config.toml
dataset = "read English sentences (LibriTTS-R)"
encoder_inner_norm = false
encoder_drop_path = 0.1
encoder_expert_mlp_ratio = 1
encoder_shared_expert = true
encoder_wave_strides = [5, 4, 4, 2]
encoder_subsampling = 4
decoder_head_dim = 32
decoder_qk_norm = true
ema_decay = 0.99
steps = 16400
epochs = 67.2
Rows from expert 6 of block 2 of the audio encoder, named by matrix and row number. Rows with one number belong to one neuron. Each number is 128 + 24 x the weight over its row's rms, rounded and kept within 0 to 255. All counts start at 0. Numbers have three digits each. After the name is the row's rms in percent of the matrix's.
# gate: expert gate (encoder.blocks.2.mlp.gate, 16x128x128), inputs 0-127
# up: expert up (encoder.blocks.2.mlp.up, 16x128x128), inputs 0-127
# down: expert down (encoder.blocks.2.mlp.down, 16x128x128, transposed), outputs 0-127
gate.31 083:100097144153128093137139113105091153087120133128088107124126115151102094145147149160093131139129103097111158095138140130163085108123142125109122107176121128123139079138090129129087106137171112183165118150157119139152125183132178100141117118124141166174109192139117134127138125128104135127104115134085121159111131094124123113114141094161123096132150132146136124145111132123108174085120
up.31 085:135108157101092112130127147138101149082119115177090106132105115164115103120136139147135135148088140128141144138135149124181134117103150137124136114157087121118136120124126131149102123156127105111184094119133154126098123190113118122087124167049112126156133144137154154158128119083108137128114168132099078173094148117126110133091136144131104132125172102133131142114096126116133114086091
down.31 092:137153161067110124160118146137095104130160091133104100139120073125122173127117149140154124150150128134139101180151137150113101123119117123115143108118149136128128148109108103130098134107118094117110097115143140132151059176157121140121101130119135134147164113127126127123145160160179077083123098102131092116111111157161128119133145106139147115138063171163100158151129132107126126104100
gate.32 102:157141115074134143065119122149112101121147106101136096145145084137152142129158102096132131136111141119133137098135109099124153138119084111128143134135182123104149164135131099126129125105134122112100110172167106166111155137150146091140168127113126104161121159183139141104115117122114136156113139161129125078108100138125147142139109110082141148120160125161113186115072175147097122112135
up.32 099:143139091141153128159168127083113130108073107158118141119134118107164139148163124106123145106095134123155131098110104090161090141162146102151128084149095144105130139134125167086121158133123134061157144109142124126151148140160090138089120119148177161097134106089155112129152132139124121131132121128111150127128149164104127159122134108173097133122129108100144081169176122130118161140143
down.32 100:125121125108147139129165151090139130153150105134129126085139083128149133182098105097149137133122108160135125134129093126158102099150147140111116131116155170103137106139128132148064127052139150145154147159142124150159162139181136159147135137117159170092106157128124132100134101104147117129137116151186160103130147099138114131166132150124116127144133118141144097145140128081085144155166
gate.33 099:123114113145145142099159090116061140092103130118152080142115130132133147134134137105119114122149141173155113114106145077131132122134153112138122154119124142088137096155146107110095141126133151148121128156098163118120124152108122143096131145168093118171136111158125126140090153164131068166160118109148118122103154100152129175113084139168141143141109086126133130074113149155163165125095
up.33 113:081101159112111130178131146154176165132146162135080179106151116122096154146118113112152162077097112132137174130164157149106142111115117137105160119123143190144151145105126130116156132147118106132154150144135144099107146162147114114111095151164151113115121138106145152138119102146165126084136136104146146144135135138143119124090117155209118129101121121153161143131099102119114114133131
down.33 102:103144168133137133143131115139114117120076154170145099156118150106124128104084136120145137104076111089097128146133210112120132102114103102100146102173141134124139127130101137164102096131122119134165129144140128135112093147141122149098106142127149133175132139146130130152183073119154144113156122128112148150128124156113138117115069159164149114159142105098128127116154143183100146154107
gate.34 112:119136130095112130134106144119103135132075144128153110125093127110094131122095111127109123095158070157131141112128159124165145110162140140162141100150134179141139157174142091138099126124123115100112146094115119070124142110146101061084115145159133154126089135110157110124110104100100116136146144131059142110156115089147110068112115113112161141123120106130092132115108141114131149132121
up.34 112:119130099130127110141115149143109171151100103155159093103120121128124123161103149141166095122158100135116093115115129126099189122148090122139162105141136149143101101144135103143123135157134097061105165075098146103147127095144120051140145072122140115161112143134144151120095122101124128134138161142127115157141088127128130115114109138106143119156139151075106076134127135154131121107127
down.34 105:086141113090145129114127100136116154159124127122124123110161122095118115098058119124140099145110143101085141152135141153126158110152087121127164099155154125114087112123178123172132096062122126103118154101103126141150152151113144156119156117165108103097099154121145090125133123122134134150126129135149113156080154134111179137153160140133125156162110085126119116110096082127133156101110
gate.35 107:099139121117092132144125142109158151066089131114123119139197132103144120102124133106118123116157168149119084094126103148119092134136114130094089130078129124137181147150064128143167088133127129111114131113128137114119148146136132135135132134135179123097104130155105144125131120147120144158134128125115140163136192088105138115145130106138112087113117147152096167171145146125098179105135
up.35 110:120132172143121111159112140119129134138116094139177116093110092151124132100112121085149085094119110106130155118146126149120118144109085136146109166118123148138129145138189119133132158109123123115127121180113144160128130108129125132110105100128111119104080111170121119094141118160099116108161114145139162094150183081092085124139118117084145100072169116132133123118112123190147108110143
down.35 106:167123170140156112122140141130085082130094151110154151139124123154109166104135126111160127120124108168156128112094142144170141117133113163114107159140155129100121199141112173138169131101163157110136097149108119128142132102084104124149135140093127159142130139082117147125179154085161148126135121138112146100152151120116136104113080111160089178117126123153144125100117114139144102147104
gate.36 105:117110134137106143144132125125130058156136100149151112139148163096135132118128084102056113136151159127126135142116140117150083146154161138138107137111107170160138108083112149112104143132126174107136122074150114142082146172148122100104153147150118108141103144120141139171099133166132144124135155114113148141074117139116153092153164090096104125126128146110155150145151118130131165157148
up.36 102:132144130126150073112104114172137135095168143148168107150115102126145125139128156140188121142110129103135100155123103111154163117129091147133110148136105119150133133114173123139130153090152124167140109124128102089109092082141128135125110121092138102145113144126136129120148127130076121081145107141108108107157138135136087127081055091144086104100110161158098136132121159124129084108139
down.36 105:166131121113132184134133147109152117143115133149123115104131161127108125105099149124086115122148126118115078160145106124159137090122116135152109143147113099109148134067141157119124121146121088151102118094150167145109162150133156118159132095079080109152121104154121169129098113073088149126132140155131148147116121163178138141104121109144105134077112126153126105113140149171140092116082
gate.37 103:138138145163134116127107144159149181129116108114129119109135138143093156115089142103136131140128115133121169165166128156121118146146114118140155092125127111116130065121084175187102164149148126157122124166145104093138095180161120157113092135125147116090137156127122122141073123131120147142134101101086154098115154140125115146093066139142145153136163149123117126161107107097100118126122
up.37 105:166142139151139099106081160123161121107133099130167150137106138125121139188130130140149145120122117161133143123127175085119103129144155116110106155119158129076150108114103162176095118130101134137133132133112103110132107139131111134163095168140213123115116105110126143135077134081162121144104118109089126125130134102131082116119097142135152138100175167165147141147119127152131123128151
down.37 105:118139116123131119161124118145074127152163164169119142125155133123108132122123140131110118122129139101103113101144180102161083171115146122167139138161112119116162111134077124116100148145124095124140176105155149149128147164131133130156143142083101137118103167110113130119085134114157132121116067160085112120153111127134112087128108086202114155137124147102097161108105131139162123128118