Weights of a small encoder-decoder audio transcriber.
Data: trained on read English sentences (LibriTTS-R), 15625 training examples, 67.2 epochs.
Rows from block 4 of the audio encoder of a small encoder-decoder audio transcriber, named by matrix and row number. Rows with one number within an expert belong to one neuron, the router's apart. Each number is 128 + 32 x the weight over its row's rms, rounded and kept within 0 to 255. All counts start at 0.
Before each expert's rows are labels from the 100 clips, of 14976, where the router gives the expert most weight on average: "responds to" is what is common among them; "loudest band" is the band of the loudest frequency at the time of the peak. Only what is clearly more common there than usual is listed. The data: read English sentences (LibriTTS-R). In brackets: how many of the 100, against the usual share in percent.
# router: router (encoder.blocks.4.mlp.router.weight, 16x128, trained with AdamW), inputs 0-127
# gate: expert gate (encoder.blocks.4.mlp.gate, 16x128x128), inputs 0-127
# up: expert up (encoder.blocks.4.mlp.up, 16x128x128), inputs 0-127
# down: expert down (encoder.blocks.4.mlp.down, 16x128x128, transposed), outputs 0-127

# expert 13
responds to: the word "you" (32 vs 14.3); the word "me" (25 vs 6.3)
loudest band: 250 to 500 Hz (48 vs 14.7)
router.13 [156  56 133 166 191 109 132 129 149  99  92 112 125 157 127 128 144  94 173 191 181 107  87 133 140 120 102  20 127 126 135  90 141 157 154 152 166 154 125  68  96 136  90 137 141 131 136 116 141 188  87 139 159 154 143 102 120 156 137 193 195  61 155 144 143 150 139 162 193 143 133 127 123 148 194  85 158 129 177 112 122 127 143 139 160 145 103 127 145 147 162  66 150 182 126 121 132 155 129 107 127 152 146  77 149 115 105 134 182  68 139 144 133 123 149 133  91  88 162  53 109  98 121 146 144  92 139 144]
gate.6 [ 47 100 177 103 109  91 128 159 141 112 106 170  94  78 145  77 126 113 121 136 153 112 150 100 111  85 159 102 105 102 123 122 145 147 104 110 117  60  61 124 156 122 148 163 175 170 179 191 154 160 136 132 116 104 156 137 138 126  79 109 123 146 122 131 177 148 120 154  99 106 103  92 118 136 112  82 114 127  82 133 134 147  69 152 136 135 106 141 122  95  97  68 148  90 100  55  68 163  62 138 119 132 115  82 131 171 141  96 195 136 161 191 114 104  92  82 150 114 160  85 130  46  98 101 130 137 128 136]
up.6 [ 66 133 126 113  82  75 153 164 147 162  75 139 103  46 108 142 131 139 124 153 168 114 183  77 140 128 160 109 133 131 120  77 138 152  93  97  71  91 126 115 170 146 170 168 136 124 119 158 139 124  94 133 144  85 112 129 133 130 109 114 129 124  91 133 106 119 149 171  90 159  84  94 152 124  60  62 146  94  98 140 109 141  90 135 148 131 108  78 146  70 168 106 153 126 106  84  82 154  78 132 140  81 162 129 135 154 156 114 176 102 159 216 127 155  86 134 180 129 152 108 145 108  77 167 126 110  63 183]
down.6 [132  75 113 157 170 132 126 115 140 149 172 115 198  93  89 117 163 136 129 132 122  91 148  49  85  95 112 109 131 126 112 110 121  86 157 204 108 132 111 165  93 172 143 184 155 132 126 121 158  74 157 145 149 114  83 130  91 134  90  70 151 151  78 117  97 104 146 136 113 148 114 149 168  66 150 142 160 165 110 118 140  70  91 105 151  92 124 193 122  94  76  86 151  93 181 114 136 132 161 136 164 123 118  93 160 108 110 114 146 152 131 117 155 166 142 117 146 162 218  85 169 113 134 112 147 124  47  87]
gate.7 [155 117 151 113  99 166 129 115 201 181  94 100  76 120  79  97 162 131  88 149 117 118 167 134  64 114 115 161 151 132  95 127 134  87  70 194 179 117  98 143 174 104  73 145 158 143 148 149 126 114 111 107 170 123 139 138 127 113  46 177  97 167  88 148 120 122 148  96 127 103 100 158  99 139  60 156 131 154 135 132 142 158 125  92 124 150 127 103 152 124 165 158 132  59  99 118 118 117 119 160  83 112  86  73  85 110 144  59 138 100 126  96 178 164 106  99 117  86 105  92  98 110 198  60 125 142 112 118]
up.7 [100 166 171 103  75 182 122 125 145 173  85  85  55 128  74  79 187 142 102 121 177 143 183 122 101 144 144 171 148 163  85 112  96  95 100 167 104 123 103 119 233 122 103 169 146 130 163 150 146 180 137  97 144 131 144 147 158  92  47 155 143 128 125 138 163 118 129 134 168 102 130 150 143 159  71 143 149 134 132 110 145 163 108 102 125 177 135 117 139 122 126 168 116  97 119 118  72 149 169 130  87  92 100 113  76 134 124  82 135 102 131 132 153 130 115 124 141  88 119  97  90 152 185  45 133  80 137 118]
down.7 [ 88 135 134 119 145  62 145 137 132  90  73 178 136  41 105 117 123 121  82 117 165 122 162 144 197 152 132  82 117 122 104 127 157 134  78 123 127 124 192  87 192  78 113 157 131 158 152 119  80 138 101 129 131 108 156  88 117 165 105 154 141 136 104  95 136 103  82  80 165 120 139 164 166  84 117 155 138  85 123 143 170 136 114 186  58 146 164 123 127 143 125 106 140 154 170 182 146 165 147 104  61 186 120 133  82  93 139  69 165 153 115  93 151  97 141 145  92 158 148 146 206 119 149 106 120 150 154 137]

# expert 2
responds to: the word "you" (36 vs 14.3)
loudest band: 250 to 500 Hz (55 vs 14.7)
router.2 [151 104 136 118 171 146 146 142 112 121 129 135 147 157 166 101 196  96 107 146 107 113  81  92 126 166 157  20 169 133 142 139 134  99 140 124  92 130  91 122 100 156 150 131 102 134 123 108 156 132 117 157 155 168 127 149  55  91 175 112 187  83 186  95  80 159 173  86 109 173 181  92 119 138 162 149 154 193 141 132 183  81 169 154 121 134 169 150 126 139  51 146 120  83 148 100 143 125 149 138 123 138 120 120 189 127 104 127 158 150 123 196 131  90 128  93  98 112 188 120 120 178 126  97 138  70 108 129]
gate.6 [133 126 107 148 122 126 102 187  88 135 110 144  81 142  99 200 139 133 115 156 127 120 178 128 167 115 105 103 150 145 135 104  83  98  76 149 162 173 112 156 161  93 129 150 154 132 144 171 148 160  79 150 138 166 108 110  93 158  91 126 130  97  95 155 151 165 135 146 172 109 188 146 111 215  98 173 121 110 133 129 136 143 110 103  95 137 149  97  78 133 134 146 104 109  78 205  95  37 152 150  77  49 122  78 155 107 155  71 132 111 167 135 117 159 110 123 144  71 132 150  92 167 116  79 152 145 178 140]
up.6 [105 160  90 144  98 171 121 137  80 119  44 131 110 180 118 195  87 121 161 178 116 153 176  93 149 122 136 148 129 138 152 107  63  99 102 141 153 177 141 140 162 137 139 112 105 131 169 140 152 150  82 158 123 198 109 127 119 152  87 135 152 166 112  96 173 153 144 180 126  88 141 121  93 153 194 157 109 143 110 126 131 192 112  98 123 102 160 152 125 107 140 128 116  80 110 204 137 119 192 124  80 119  90  74 153 109 150 135  98 177 134 115 160 136 127 101  69  93 130 126  75 169 103  83 150 150 199 131]
down.6 [ 96 117 186 131 123 112 110 125 141  58 120 155 144  83 115 156 123 156 139 102  95 111  63 114 111 133 215 109  88  94 188 135 114 159 121  78 105 141 140 124 159 146 182 151 135 156 121 127  89 124  87 126 156 131 164 162 139 134 129 128 196 162 153 210 127 118 126 112  97 106  99 163 111 102 127  88 116 142 170 150 205 159 108 155 149 192 140 138  74 156  37  89 169 158 165 158 152  94  97  99  89 145 115  71  99  88  94 104 157 118 118  70 107 107  94  85 127 110 131 134  90 146 129 152 144 129 138 104]
gate.7 [223 117 130 132 135  94 126 137  90 143 144 108 112 143 121  58  87  92 147 196 164  78 105  97 177 151 151 143  59 105 144 167 112 170 166 118 123  99 153 150 167 107 139 123  91 105 104 122  84 140 100 143 153 157 163 206 153 142  89 109 139  81 163 144 148 153 139  84 135 191 101 101 144 143 128 152 128  66 111 165 124 165 150 120 188 121  96 169  71 105  90 101 135 138 139 108 171 138 123  50 152 135 136 151 123 128 167 121 181 102  82 187 105 122 128 128 114  92 108 161 103 137 177 162 143 154  89 121]
up.7 [125 132 121  95 136 190 124 108  81 110 131  95 106 129 120  78 138 173 173 123 109 125  71 218 135 105 141 124 112 119  80  73 201 141 137 114 166 214 181 143 153 118 127 142 120 108 185  81 140 141  86  80 136  68 139  97 105 108 123 113 134 110 118 106  92 220  98 138 140 142 120 142  89 120 137 107 139 127 181 132 206 168 110 123 136  90  91  98 201 133 120 148 146 146 141 162  48 140 129  68 132 122 110 124 145 100 155 154 102 175  96 177 108 127 148 135 132 116 115 109 149 108 175 109 115 113 138 120]
down.7 [115 134 116 115  93 139 133 139 148 141 120  96  70 162  99 146 186 133  83  99  82 106 128 161 121 101 155  88  82 124 131 146 122 115 156  85 100  26 109 111 160 107 107 153 173 140 125 167  97 140 150  98 111 149  79 133  86 151 121 151 180 125 165 142 160 167  65 136 130 130 123  99 125  94 122 108 155  81 145  98 147 142 116 130 119  82 112  68 171 104  88 173 127 173 160 144 154  86 129 127  99 103 128 132  92  89 109 214 155 116 135 145  78 161 173 160 129 146 102 133  86 190 171  43 102  97 183 153]

# expert 11
responds to: voice: male (95 vs 48)
loudest band: 250 to 500 Hz (66 vs 14.7)
router.11 [108  99 162 152 162 206 171 128 148 163 102 136 106 151 141  85 149  87 127  68 123 108 111  79 145 122 185  60 148 126 109 102 164 102 152  91 117 121 131 111 134 150 140 106 174 145  86 143 145 106 161 173 149  65  83 112 133  94 168 158 174 111 129 145 100 112 135 176  76 120  94 137 143 120 197 158 112 170 138 161 119 103 157 189 119 129 193  89 167 160 123  74 132 137  94 109 148  82 119 125 170 174 163 102 156 151 109  97 170 110 112 175  75 125 141 169  77 138 144  69 198 150 127 119 110 148 111 140]
gate.6 [ 98  94  97 143 168 152 152 146 101 183 109 146  86 150 166  78 135 175 110 109  98 141 102 120 100 120 113 141 145 125 125 132 146 107 141 128  92 116 122 165 164 121 135  54 208 132 139 136 174 124 128 134 172 108 115 201 171 127 109 151 147 119 145  91 143 155 136 185 147 134 120  58 108 139   0 153 121 107 108 121 114  68 157 133 124 180 117 120 109 163  85 144 120 164 121 143 124 141 132 205  63  58 146 119 143 145 161 153  88  97 148 173 115 128 130 153 137 107  90 143 100 108 134  66 150 124 126 139]
up.6 [103 132  77 153 129 150 146 132 106 146  77 107 172 124 195 128  80  93  67 151 111 157 191 163  87 120 101 134 128 170  99  95 106 124 143 106 111 128  98 126 154 128 144  72 172 112  98 124 204 115  93 105 129 142 149 187 116 106 114 142 105 111 116 118  38 118 152 200 148  79 128  86 141 158 153 125 135 138 141 114 111 190 166 128  90 180 137 102 143 126 125 104 157 154  52 146  91 119 140 156 121 143 163  86 180 146 138 153 115  93 172 156 170 185 165 117 101 113 120 146 138  98 143 167 188  59 125 109]
down.6 [ 74  21 166 151  51 128 158 158 101 161 151 133  79  90 153  97 151  77  98 165 115 127 130  83 118 152 108 150 143 112 116 100  93  80 121  90 108 137 120 106 108 121 134 133 126 142 102 122 105  27 130 188 135  77 119 187 213 119 125 122 100 108 123 132 122 150 104 209 129 128 134 147 119  69 125 143  84 124 137  95 137 136 167  94  90 103 136 158 107 155 122 164 142  73 102 130 126  98 118  64 158 128  84 127  39 115 139 111 121 140 115 177 107 125 124 145 165 122 104 105 134 145 152 131 161 133 147 141]
gate.7 [131  97 126 108 131 143 159  97  94 141 126  59 179 114 114 112 144 114  59 117 119 104 162 135 153 127 115 106 148 124  79 175 128 136 125 167 137 153 167 137 133 177 174 129 149  85 126  72 121  96 156 109 110 111 129 156 106 177 113 109 100 103 153 121  91 111  87 160  67 183 159 108 197 138  98  26 130 149 128 138 108 154 102 161 158  94 185 150 152  27 112 117  78 121  97 146 165  94 143 125  84 132 162 124 154 149 148 158 135 150 141  78 128 126  83 127 125 164 166 153 105  90 116 178 152 130  87  58]
up.7 [140 110 120 151 145 164 106 109 166 128 103 187 122  93 120 106 115 159 196  97 122 113  82  99 103 152 143 156 150 140 139 135 134 133 182 122 122 146 129 163 117  49 131 128 113 114 111 121 104 160 161 109 111 139 114 132 155  82 156 121 167 158  98  90 137 163  99 152 228  55 162 111  70  99 161 157 171 165  88 139 133 118 166 146 128 102 137 102  24 148 161 138 154 146 195 165  73 177 143 135  76  95  87 128  94 134 131 111 138  91 117 123  95 129 151 138 163  86 109 116 110 157 163 130  99  98 179 192]
down.7 [145 180  93 128 144  94 140 122 127 117 121 138 139  78 124 171  96 150  58  99  93 122 111 193  73 123  83 144  87 188 147 174  77 158 118 119 122 100 117 138 136 106 132 121  85 153 149 100 135 145 135 137 128 109  84 157 213 186  76 151 148  73 161 121  89 139 138 149 134 167 102 148 117 153  48  89  84 101  92  81 134 106  95 144  82  76 134 118 196 128 145 138 147 135 128 105 132 141 196 109 160  99  88 147 176 130 152 136 143  77 185 163 121 152 113  86 129 159  98  84 135  76 154 130 155 103 117 137]

# expert 5
responds to: voice: female (80 vs 52)
loudest band: 500 to 1000 Hz (49 vs 7)
router.5 [152  68 164 145 143 210 101 148 148  94 163 136 153 116 115  63 161 127 107  89 100 168  91 130 165  97 130   0  88 141 106 149 122  73  91 156  90 119 161 103 107 143 169 100 155 105 175 147 102 134 156  76 114 131 114 101 118 108 136 146 139 118 166 164 100 137 114 119 161 160 145 103 108 158 104 187 141 191 116 136  99 152 127 143 166 130 148  76  86 170 139 170 136  81 181 172  99 161 109 146 112  80  99 165 130 115 144 134 103  92  91 156 145  82 114 136 125 119 100 134 142 163 131  98 143 187 130 137]
gate.6 [158  91 118 162 117 197 120 161 177 132  98 115 167 149 145 103 140  67  99 107 186 136 136 139 158 183 144 152 142 114 105 184  93 118 138 124 136 164  82 173 157 122 186 118 135 128  89 151 159 136 112  32 114  77 144 109 105 147 115 119 150  85 110 128 159 113  87 131 100 140 102 100 156  97 134 106 140  95  92  82 114 106 153 164 124 188  97  94  86  77 113 112  78 173 122 156  74 115 146 157  84  84 106  65 113 134 168 150 151 112 115  71 109  82 113 101 140 155 119 181 118 151 105 168 154 184  98  83]
up.6 [167 138 202 142 107 177 100 132  90  77 103 142 125 172 153 189 153 177 127 164 110  81  66 132 154  78 116  85 114  89 148 136 150 126 140 183  69 123 109 108 164 148 158 171 169 121 145 164  94 158 142 140 165 110  73 180 143 109 123 106 142 133 144  39  90 185 110 131 133 146 103 112 160 130 203 135 166 140 144 110 161 110 146 134 130  96 116 122 157 125  73  74 112 129 131  99 145 225 101 142 163 166 125 119 128 158 111 101  96 163 189 143 193 137 159 117 129 147 108 121 141 143 127 133 133 119 102  99]
down.6 [123 125 123 151 106  98  75 156 146 152 181 138  99  87 109  95 118 151 106 127 116 127 125 155 161 145 124 102 124 114 236 113 198 162 158 154 129 117 139 175 129 112  65 158 138 187 158 143 137  96  90 133 142  90 139  49 131 162 149 140 102 132 147 143 134 159 146 184  62 120 163 140  79  99 160  99 110  83 154 157 177 171 186  70 183 141 107 145  73  96 164 164 170 146 143  98 145 127 112 130  74 135 149 125 135 117  92 148 137  73  67 164 104 131 146  93 107 118 138  82 177 105 109 104 141 135 152 112]
gate.7 [147 157  58 141 148 128  88 122 109 150 172 151 125 114 145 123 186 183 153 136 161 126 182 160 119 139  94 129 181 158 109 223 119 123 121 136 100  92 138 172 106 156 132  93 133  75 120 158 111 132  96  79 169 142 119 134 110 132 106 147 116 175 177  95  94 100 153 117 138 227 173 117  78 113 126 110 149 123  94  94 131 112 161 153  73  83 141 108 201 188 125 122 119 106  97 177 123  92 121 115 142 112 131 128 117 114 203 141  79 161 183 142 150 153 168 105  66 130 167 158 165 169 116 136 116 139 127 120]
up.7 [154 137  97 117 170 126  84 133 146  96 136 160 150 132 154 152 152 153 145 114 130 144 144 106 169  80 147  70 152 173 110 182 106 105 111 121 211 119  91 127  89 142 132 118 187 111 117  54  72 119  99  85 131 101  85 146 100 129 121 166 119 146 179  93 133 103 154 133 183 194 148 113 113 141 109  94  97 110  58 122 109 117 202 150 109 140 163 141 130 142 108 147 135  99 130 149 137 101 125 139 179 131  96 164 104 149 147 154 129 110 149 140  99 200 151 102  68 162 147 218 195 151 118 121  96  64 107 103]
down.7 [159 147 155 148 112  98 123  94 114 150 167 145 118  46  58  93  82 176 107 166 136 108 127 141 111 170 118  92 121 199  90 126 158  97 111 163 106 106  78 129  81 143  84 178  92 152 138 148  82  55 127 137 177 121 107 165  85 172 131 154 145  97 155 147 161 157 138 112 181 142 110 180 141 139 154 129 139 123  72 137 154 108 146 106 200 152 137 160 127  74 125 143 125 132 144 118 132  93 130 177  85  97 124  96 157 107 130  71 122  95  65 145 116 130 123 186 131 111 157 174 199 112 144 126 136 108 173 174]

# expert 0
responds to: voice: male (83 vs 48)
loudest band: 250 to 500 Hz (53 vs 14.7)
router.0 [116 150 144 102 134 131 111 174 134  84 119  77 114 143  90  82  71 102 177  92 104 137 186  92 129 129 132   8 115 119 131 175  90 145 171  89  72 160 147 112 136 160 118 152 119 105 134 130 117 128 144 158  67 133 173 161  93 101 114 110 169 182 125 114 180 157 159 145 157 114  77 119 119 126 149  74 154 197 120 156 163 120 150 101 109 142 116 143 114 211 125 182 140 128 137 142 138 116 106 126 160 164 154 152 134 116  97 110 183 148  92 171 164 140 147 123  84  93 160 153 151  84  55 109 162 125 109 129]
gate.6 [155  90 136  85 110 162 173 143 154  66 103 179 163  77 187 155  60  60  89  63 130 157 125 126 170  80 144 152  33 184 184 160 143 117 128 152  68 123 115 144 147 109 137 167  92 111  98 133 131 102 160 160  52 145 163 120 166 190 150 107 178  89 140 126 128 112 126  79 103 134 129 116 127 196 121 125  81 117 158 153  78 120 114 141  96 111 119  86 136 130  90 157 151 106  97 130 171 135 166 127 131 126 133 140 142  90 110 159 111 151 109 117 114 113  94 183 110 118 110 126 138 141 116 138 127  77 168 128]
up.6 [105 108  53 139 125 162 151 156 107  49  58 170 154 117 186  91  65  80 104  81 119 171 149  87 138 128 108 105  96 180 130 193 158 117 126 105 129  92 152 161 115 127 100 109 165 112 120 111 117 118  78 229  97  85 162 115 116 120 129  93 159 138 149 120 134 128 115  80 116 145 149  75 145 176 143 131 140 110 128 156 123 120 121  88 124 128 141  23 150 110 113  96 145 124 135 129 124 110 175 146  93  87 125  92 120 119 142 128 136 141 148 134 146  98 151 166 123 133  30  87 110 157 101 152 111 132 166  99]
down.6 [151 100 155 153 117 122 150 119 148 140 150  85 108 130 148 187 146 118 114 161 104 117 110 138 188 136  57 119 134 124 144  51 125 121 152  55 153 109 123 180 170 158  80  57 131 137 121 132 153 117 177 103 118 144 153 126 155  94  77 145  71 175 157 129  93 122 109  51 153 185 114 168 166 102 125  89 127 174 119 145  67 137 127 141 146 149 154 127 139 144  95 189 109 106 124 144 129 192 125 106 115 143 110 146 105 151  61  85  80 203 122 135 151 154  68  96 127 157 139 100 135 144 155 179 141  76 143 103]
gate.7 [137 102 133 132  74  84 153 177 113  68 123 179 129 135 136 122  98 147 137 121  94 134 184 129 124 107 123 150 108 122 123 126 120  93 110 146 117  93 182  89 158 122 155 170 123 104 102 156 164 157 133 141  97 121 157 125 151  61  69 101  59 140 146 153 130 147 149 155  77 134 114 102 202 172 130 168 100 146 175 172  92  91 169  79 177 153 110 148 132  79 180  97 120  52  96 134  61  77 107 133 170 153 110 102 140  80 158 154  74  84 168 143 151 134 116 117 110 151 115  89 109 167 179 149 138  98  81 129]
up.7 [105 133  89 103 146 171 157 136 147 151 174 125 167 120 116 126  63 168 109  80  96 140 116  98 123 134 107 122  91 110 171 131 140 162 135 160  93 150 108 134  94  87 101 141 123  72 174 108 143 139  90 110 132 175 132  92  92 129 194  69 188  76 110 109  79  90 154  54 132 113 180 151  79 107 129 144 148 148  92 114 132 188  71 138  59 128  95 105 101 132 133 165 161 147 140 120 122 107 123 136  96 160  73 150 126 147 186 110 181 134 125 154 131  80 115 115 166 153 169 176 108 131  62 147  95  92 174 170]
down.7 [141  66  99  92 139 115 156 129 143 156 172 165 222 137 123 110 137  77  81 131  67 138 121 114 149 180 124 120 113 131  86  79 115 124 206  88 136  78 103 169  99 140 100 153 126  89 136 179 109 121 119 151 129 122 140 147 138 100 121 166 153  72 126 163 163 163 144 143 128 112 110 182  80 124 143 108 165 127 166  82 131 122 194 176 138  82  74 127 102  93 106 126  89 158 143 132 136  74 171  51 143 148 186 160 141 100 139 121  89  99  88 144 108 114 106 125 152 105 117 142 160 158 112 136  96  97 173  65]

# expert 8
responds to: voice: male (79 vs 48); the word "she" (37 vs 8.5)
loudest band: 2000 to 4000 Hz (79 vs 2.4)
router.8 [126  94 124 132 156 188 146 108 144  75 167 140 121 129 118 117 132 141 145 202 129 137 154 165 100 114 167  61 138 128 150 162  91 126 152 125 153 104  84 129 128  69 146 117 201  99 141 135 174 159 141  81 102 164 122 133  96 126 129 140 144  59  99  92  78 148  78 161 134 174 150 127  90 173 177 148 169 145  66 156  96 142 149 130  89 131 102 148 158 120  91  87 192 124 138  98 112 104 148 118 117  68 100 122 138 104  91 113 197  71 171  85 136 139  91 129 109 125 138  97 128 103 101 127 152 192 206 169]
gate.6 [123 137 115 154 113 156 103 149 150  90 120 119 129 173 108 137 147  78 160 135 180 163 151 130 103 157  94 100  83 142 130 102 141 134 193 115 177 135 121 108 117 161  77  93 132 165 183 122  70 213 173 151 157 114 130 132  87 152 124 136 156 164 109 141 121 156  79 130 151 127 150 175 153  91 126 103  96 122 163  87 139 110  79  89 228 100 174 108 146 111 107 156  79 119 133 108 155 128 177 136  82 113 114  99 148 154 127 162  75 159 153 103 156  49 121  81  82  58 161  89 149 155  88 148 132 119 156 130]
up.6 [ 78 138 159  74 102  68 170 111 111 166 142 160 118 131 138 133 115 227 144 133  87 101 121 116 153 102 149 104 161 110 105 167  80 137 117 132 132  93 233 105 138 136 151 133 131 116 143 117 136  81 170  72 192 105 136 120 119 120 152 113 150 131  98 125 182 144 119 128  66 135 154 106 141  66 143 108 144 153  89 146 162 128 121 106 119 142 145  91 125 125 126 149 105  99 127 124  65 162 128  61 124 115  82 147 139  96 104 100 187 168 110 184 177 206 172 145 190 149  87 132 107 178 161 137 138 144 119 122]
down.6 [194 121 112 167  70 101 149 166 119 147 170 145 151 158 142  80 135 110 107 135 141  80 156 184 161 127 171 152 126  50 105 115 115 139 109  75 183  98 158  99  78 175 100  96 148 167 161 125 181  87 113 145 130 104 136 130 145 116  63 169  74 105  90 162 114 169 156 118  75 125 110 184 127 114 148 147 154 176 134 144 121 123 132 145 133  95  89  98 115 188 126 124 140 175 166 107 143 165 141  93 147 129 139 118 166 139  97 121 158 154 132 179 164 146 146  51 136 104 152 147  49  99 121 124 110  65  96 153]
gate.7 [ 94 149 151 127 120  66 138 125  92 144  71 164 116 137 126 107 121 178 136 130 116 131 137 128  88 115 120  78 125 116 195 132  51  88 171 150 127 183 131 134 133 144 139  84 112 128 134 153 153  91  54 133 120 170 112 158  75 105 123 185 173 132 141 152  97 146 139 176 165 122  92 111 156 143 185 100 141 122  98 154 128 132  82 226  80 100 144  71 194 133 169 132 137 127  97 157  79 139 126 121 166 101 117  97 145 155 138 183 122 123 108  98 170 100 204 157 138  91 107  90 131  97 104  64 146 111 145 123]
up.7 [161  76 113 130 147 166 110 125 145 136 161 105 160 138 111 121 154  94  93 117 136 136 108 103 173 145 155 175 125 179  80 117 175 174  88 108 101  25 127 128 131 130 110 139 145 145  75 150 108 140 188 127 126 107 133  90 147 127 140  80  87 118 125 129 167 140 129  80 158 146 138 151 134  86  65 132 111 125 123  97 110 119 133  71 143 162  96 191 103 102  38 154  92 100 149  81 171 163 132  98 142 155 138 178 134 115  82 121 106 162 160 133 101 159  61 111  93 174 165 206 127 169 163 178 131 162 128 123]
down.7 [123 120 182  99 139  94 130 109 136  94 111 152 140 123 103  69 121 181 129 155 129  60 148 164 136 125 148 100 128 146 118 139 114 188 115 147 122 114 109 143 197 132 158  90 164 163  92 122 125 115 165  52 145 100 153  72 107  96 141  99 210 109 187  97 164  96 159 147 134 144  95 124 122 139 121 122 162 162 128 155 140 126 194 164 174 138 137 143 150 139 163  82  88 100 146 122  78  96 138 128 114 172 155 124  64 154 178  94 134  40 193 177 114 162 125 131 141 140  63  79 109 111 119 171  96 127 100 142]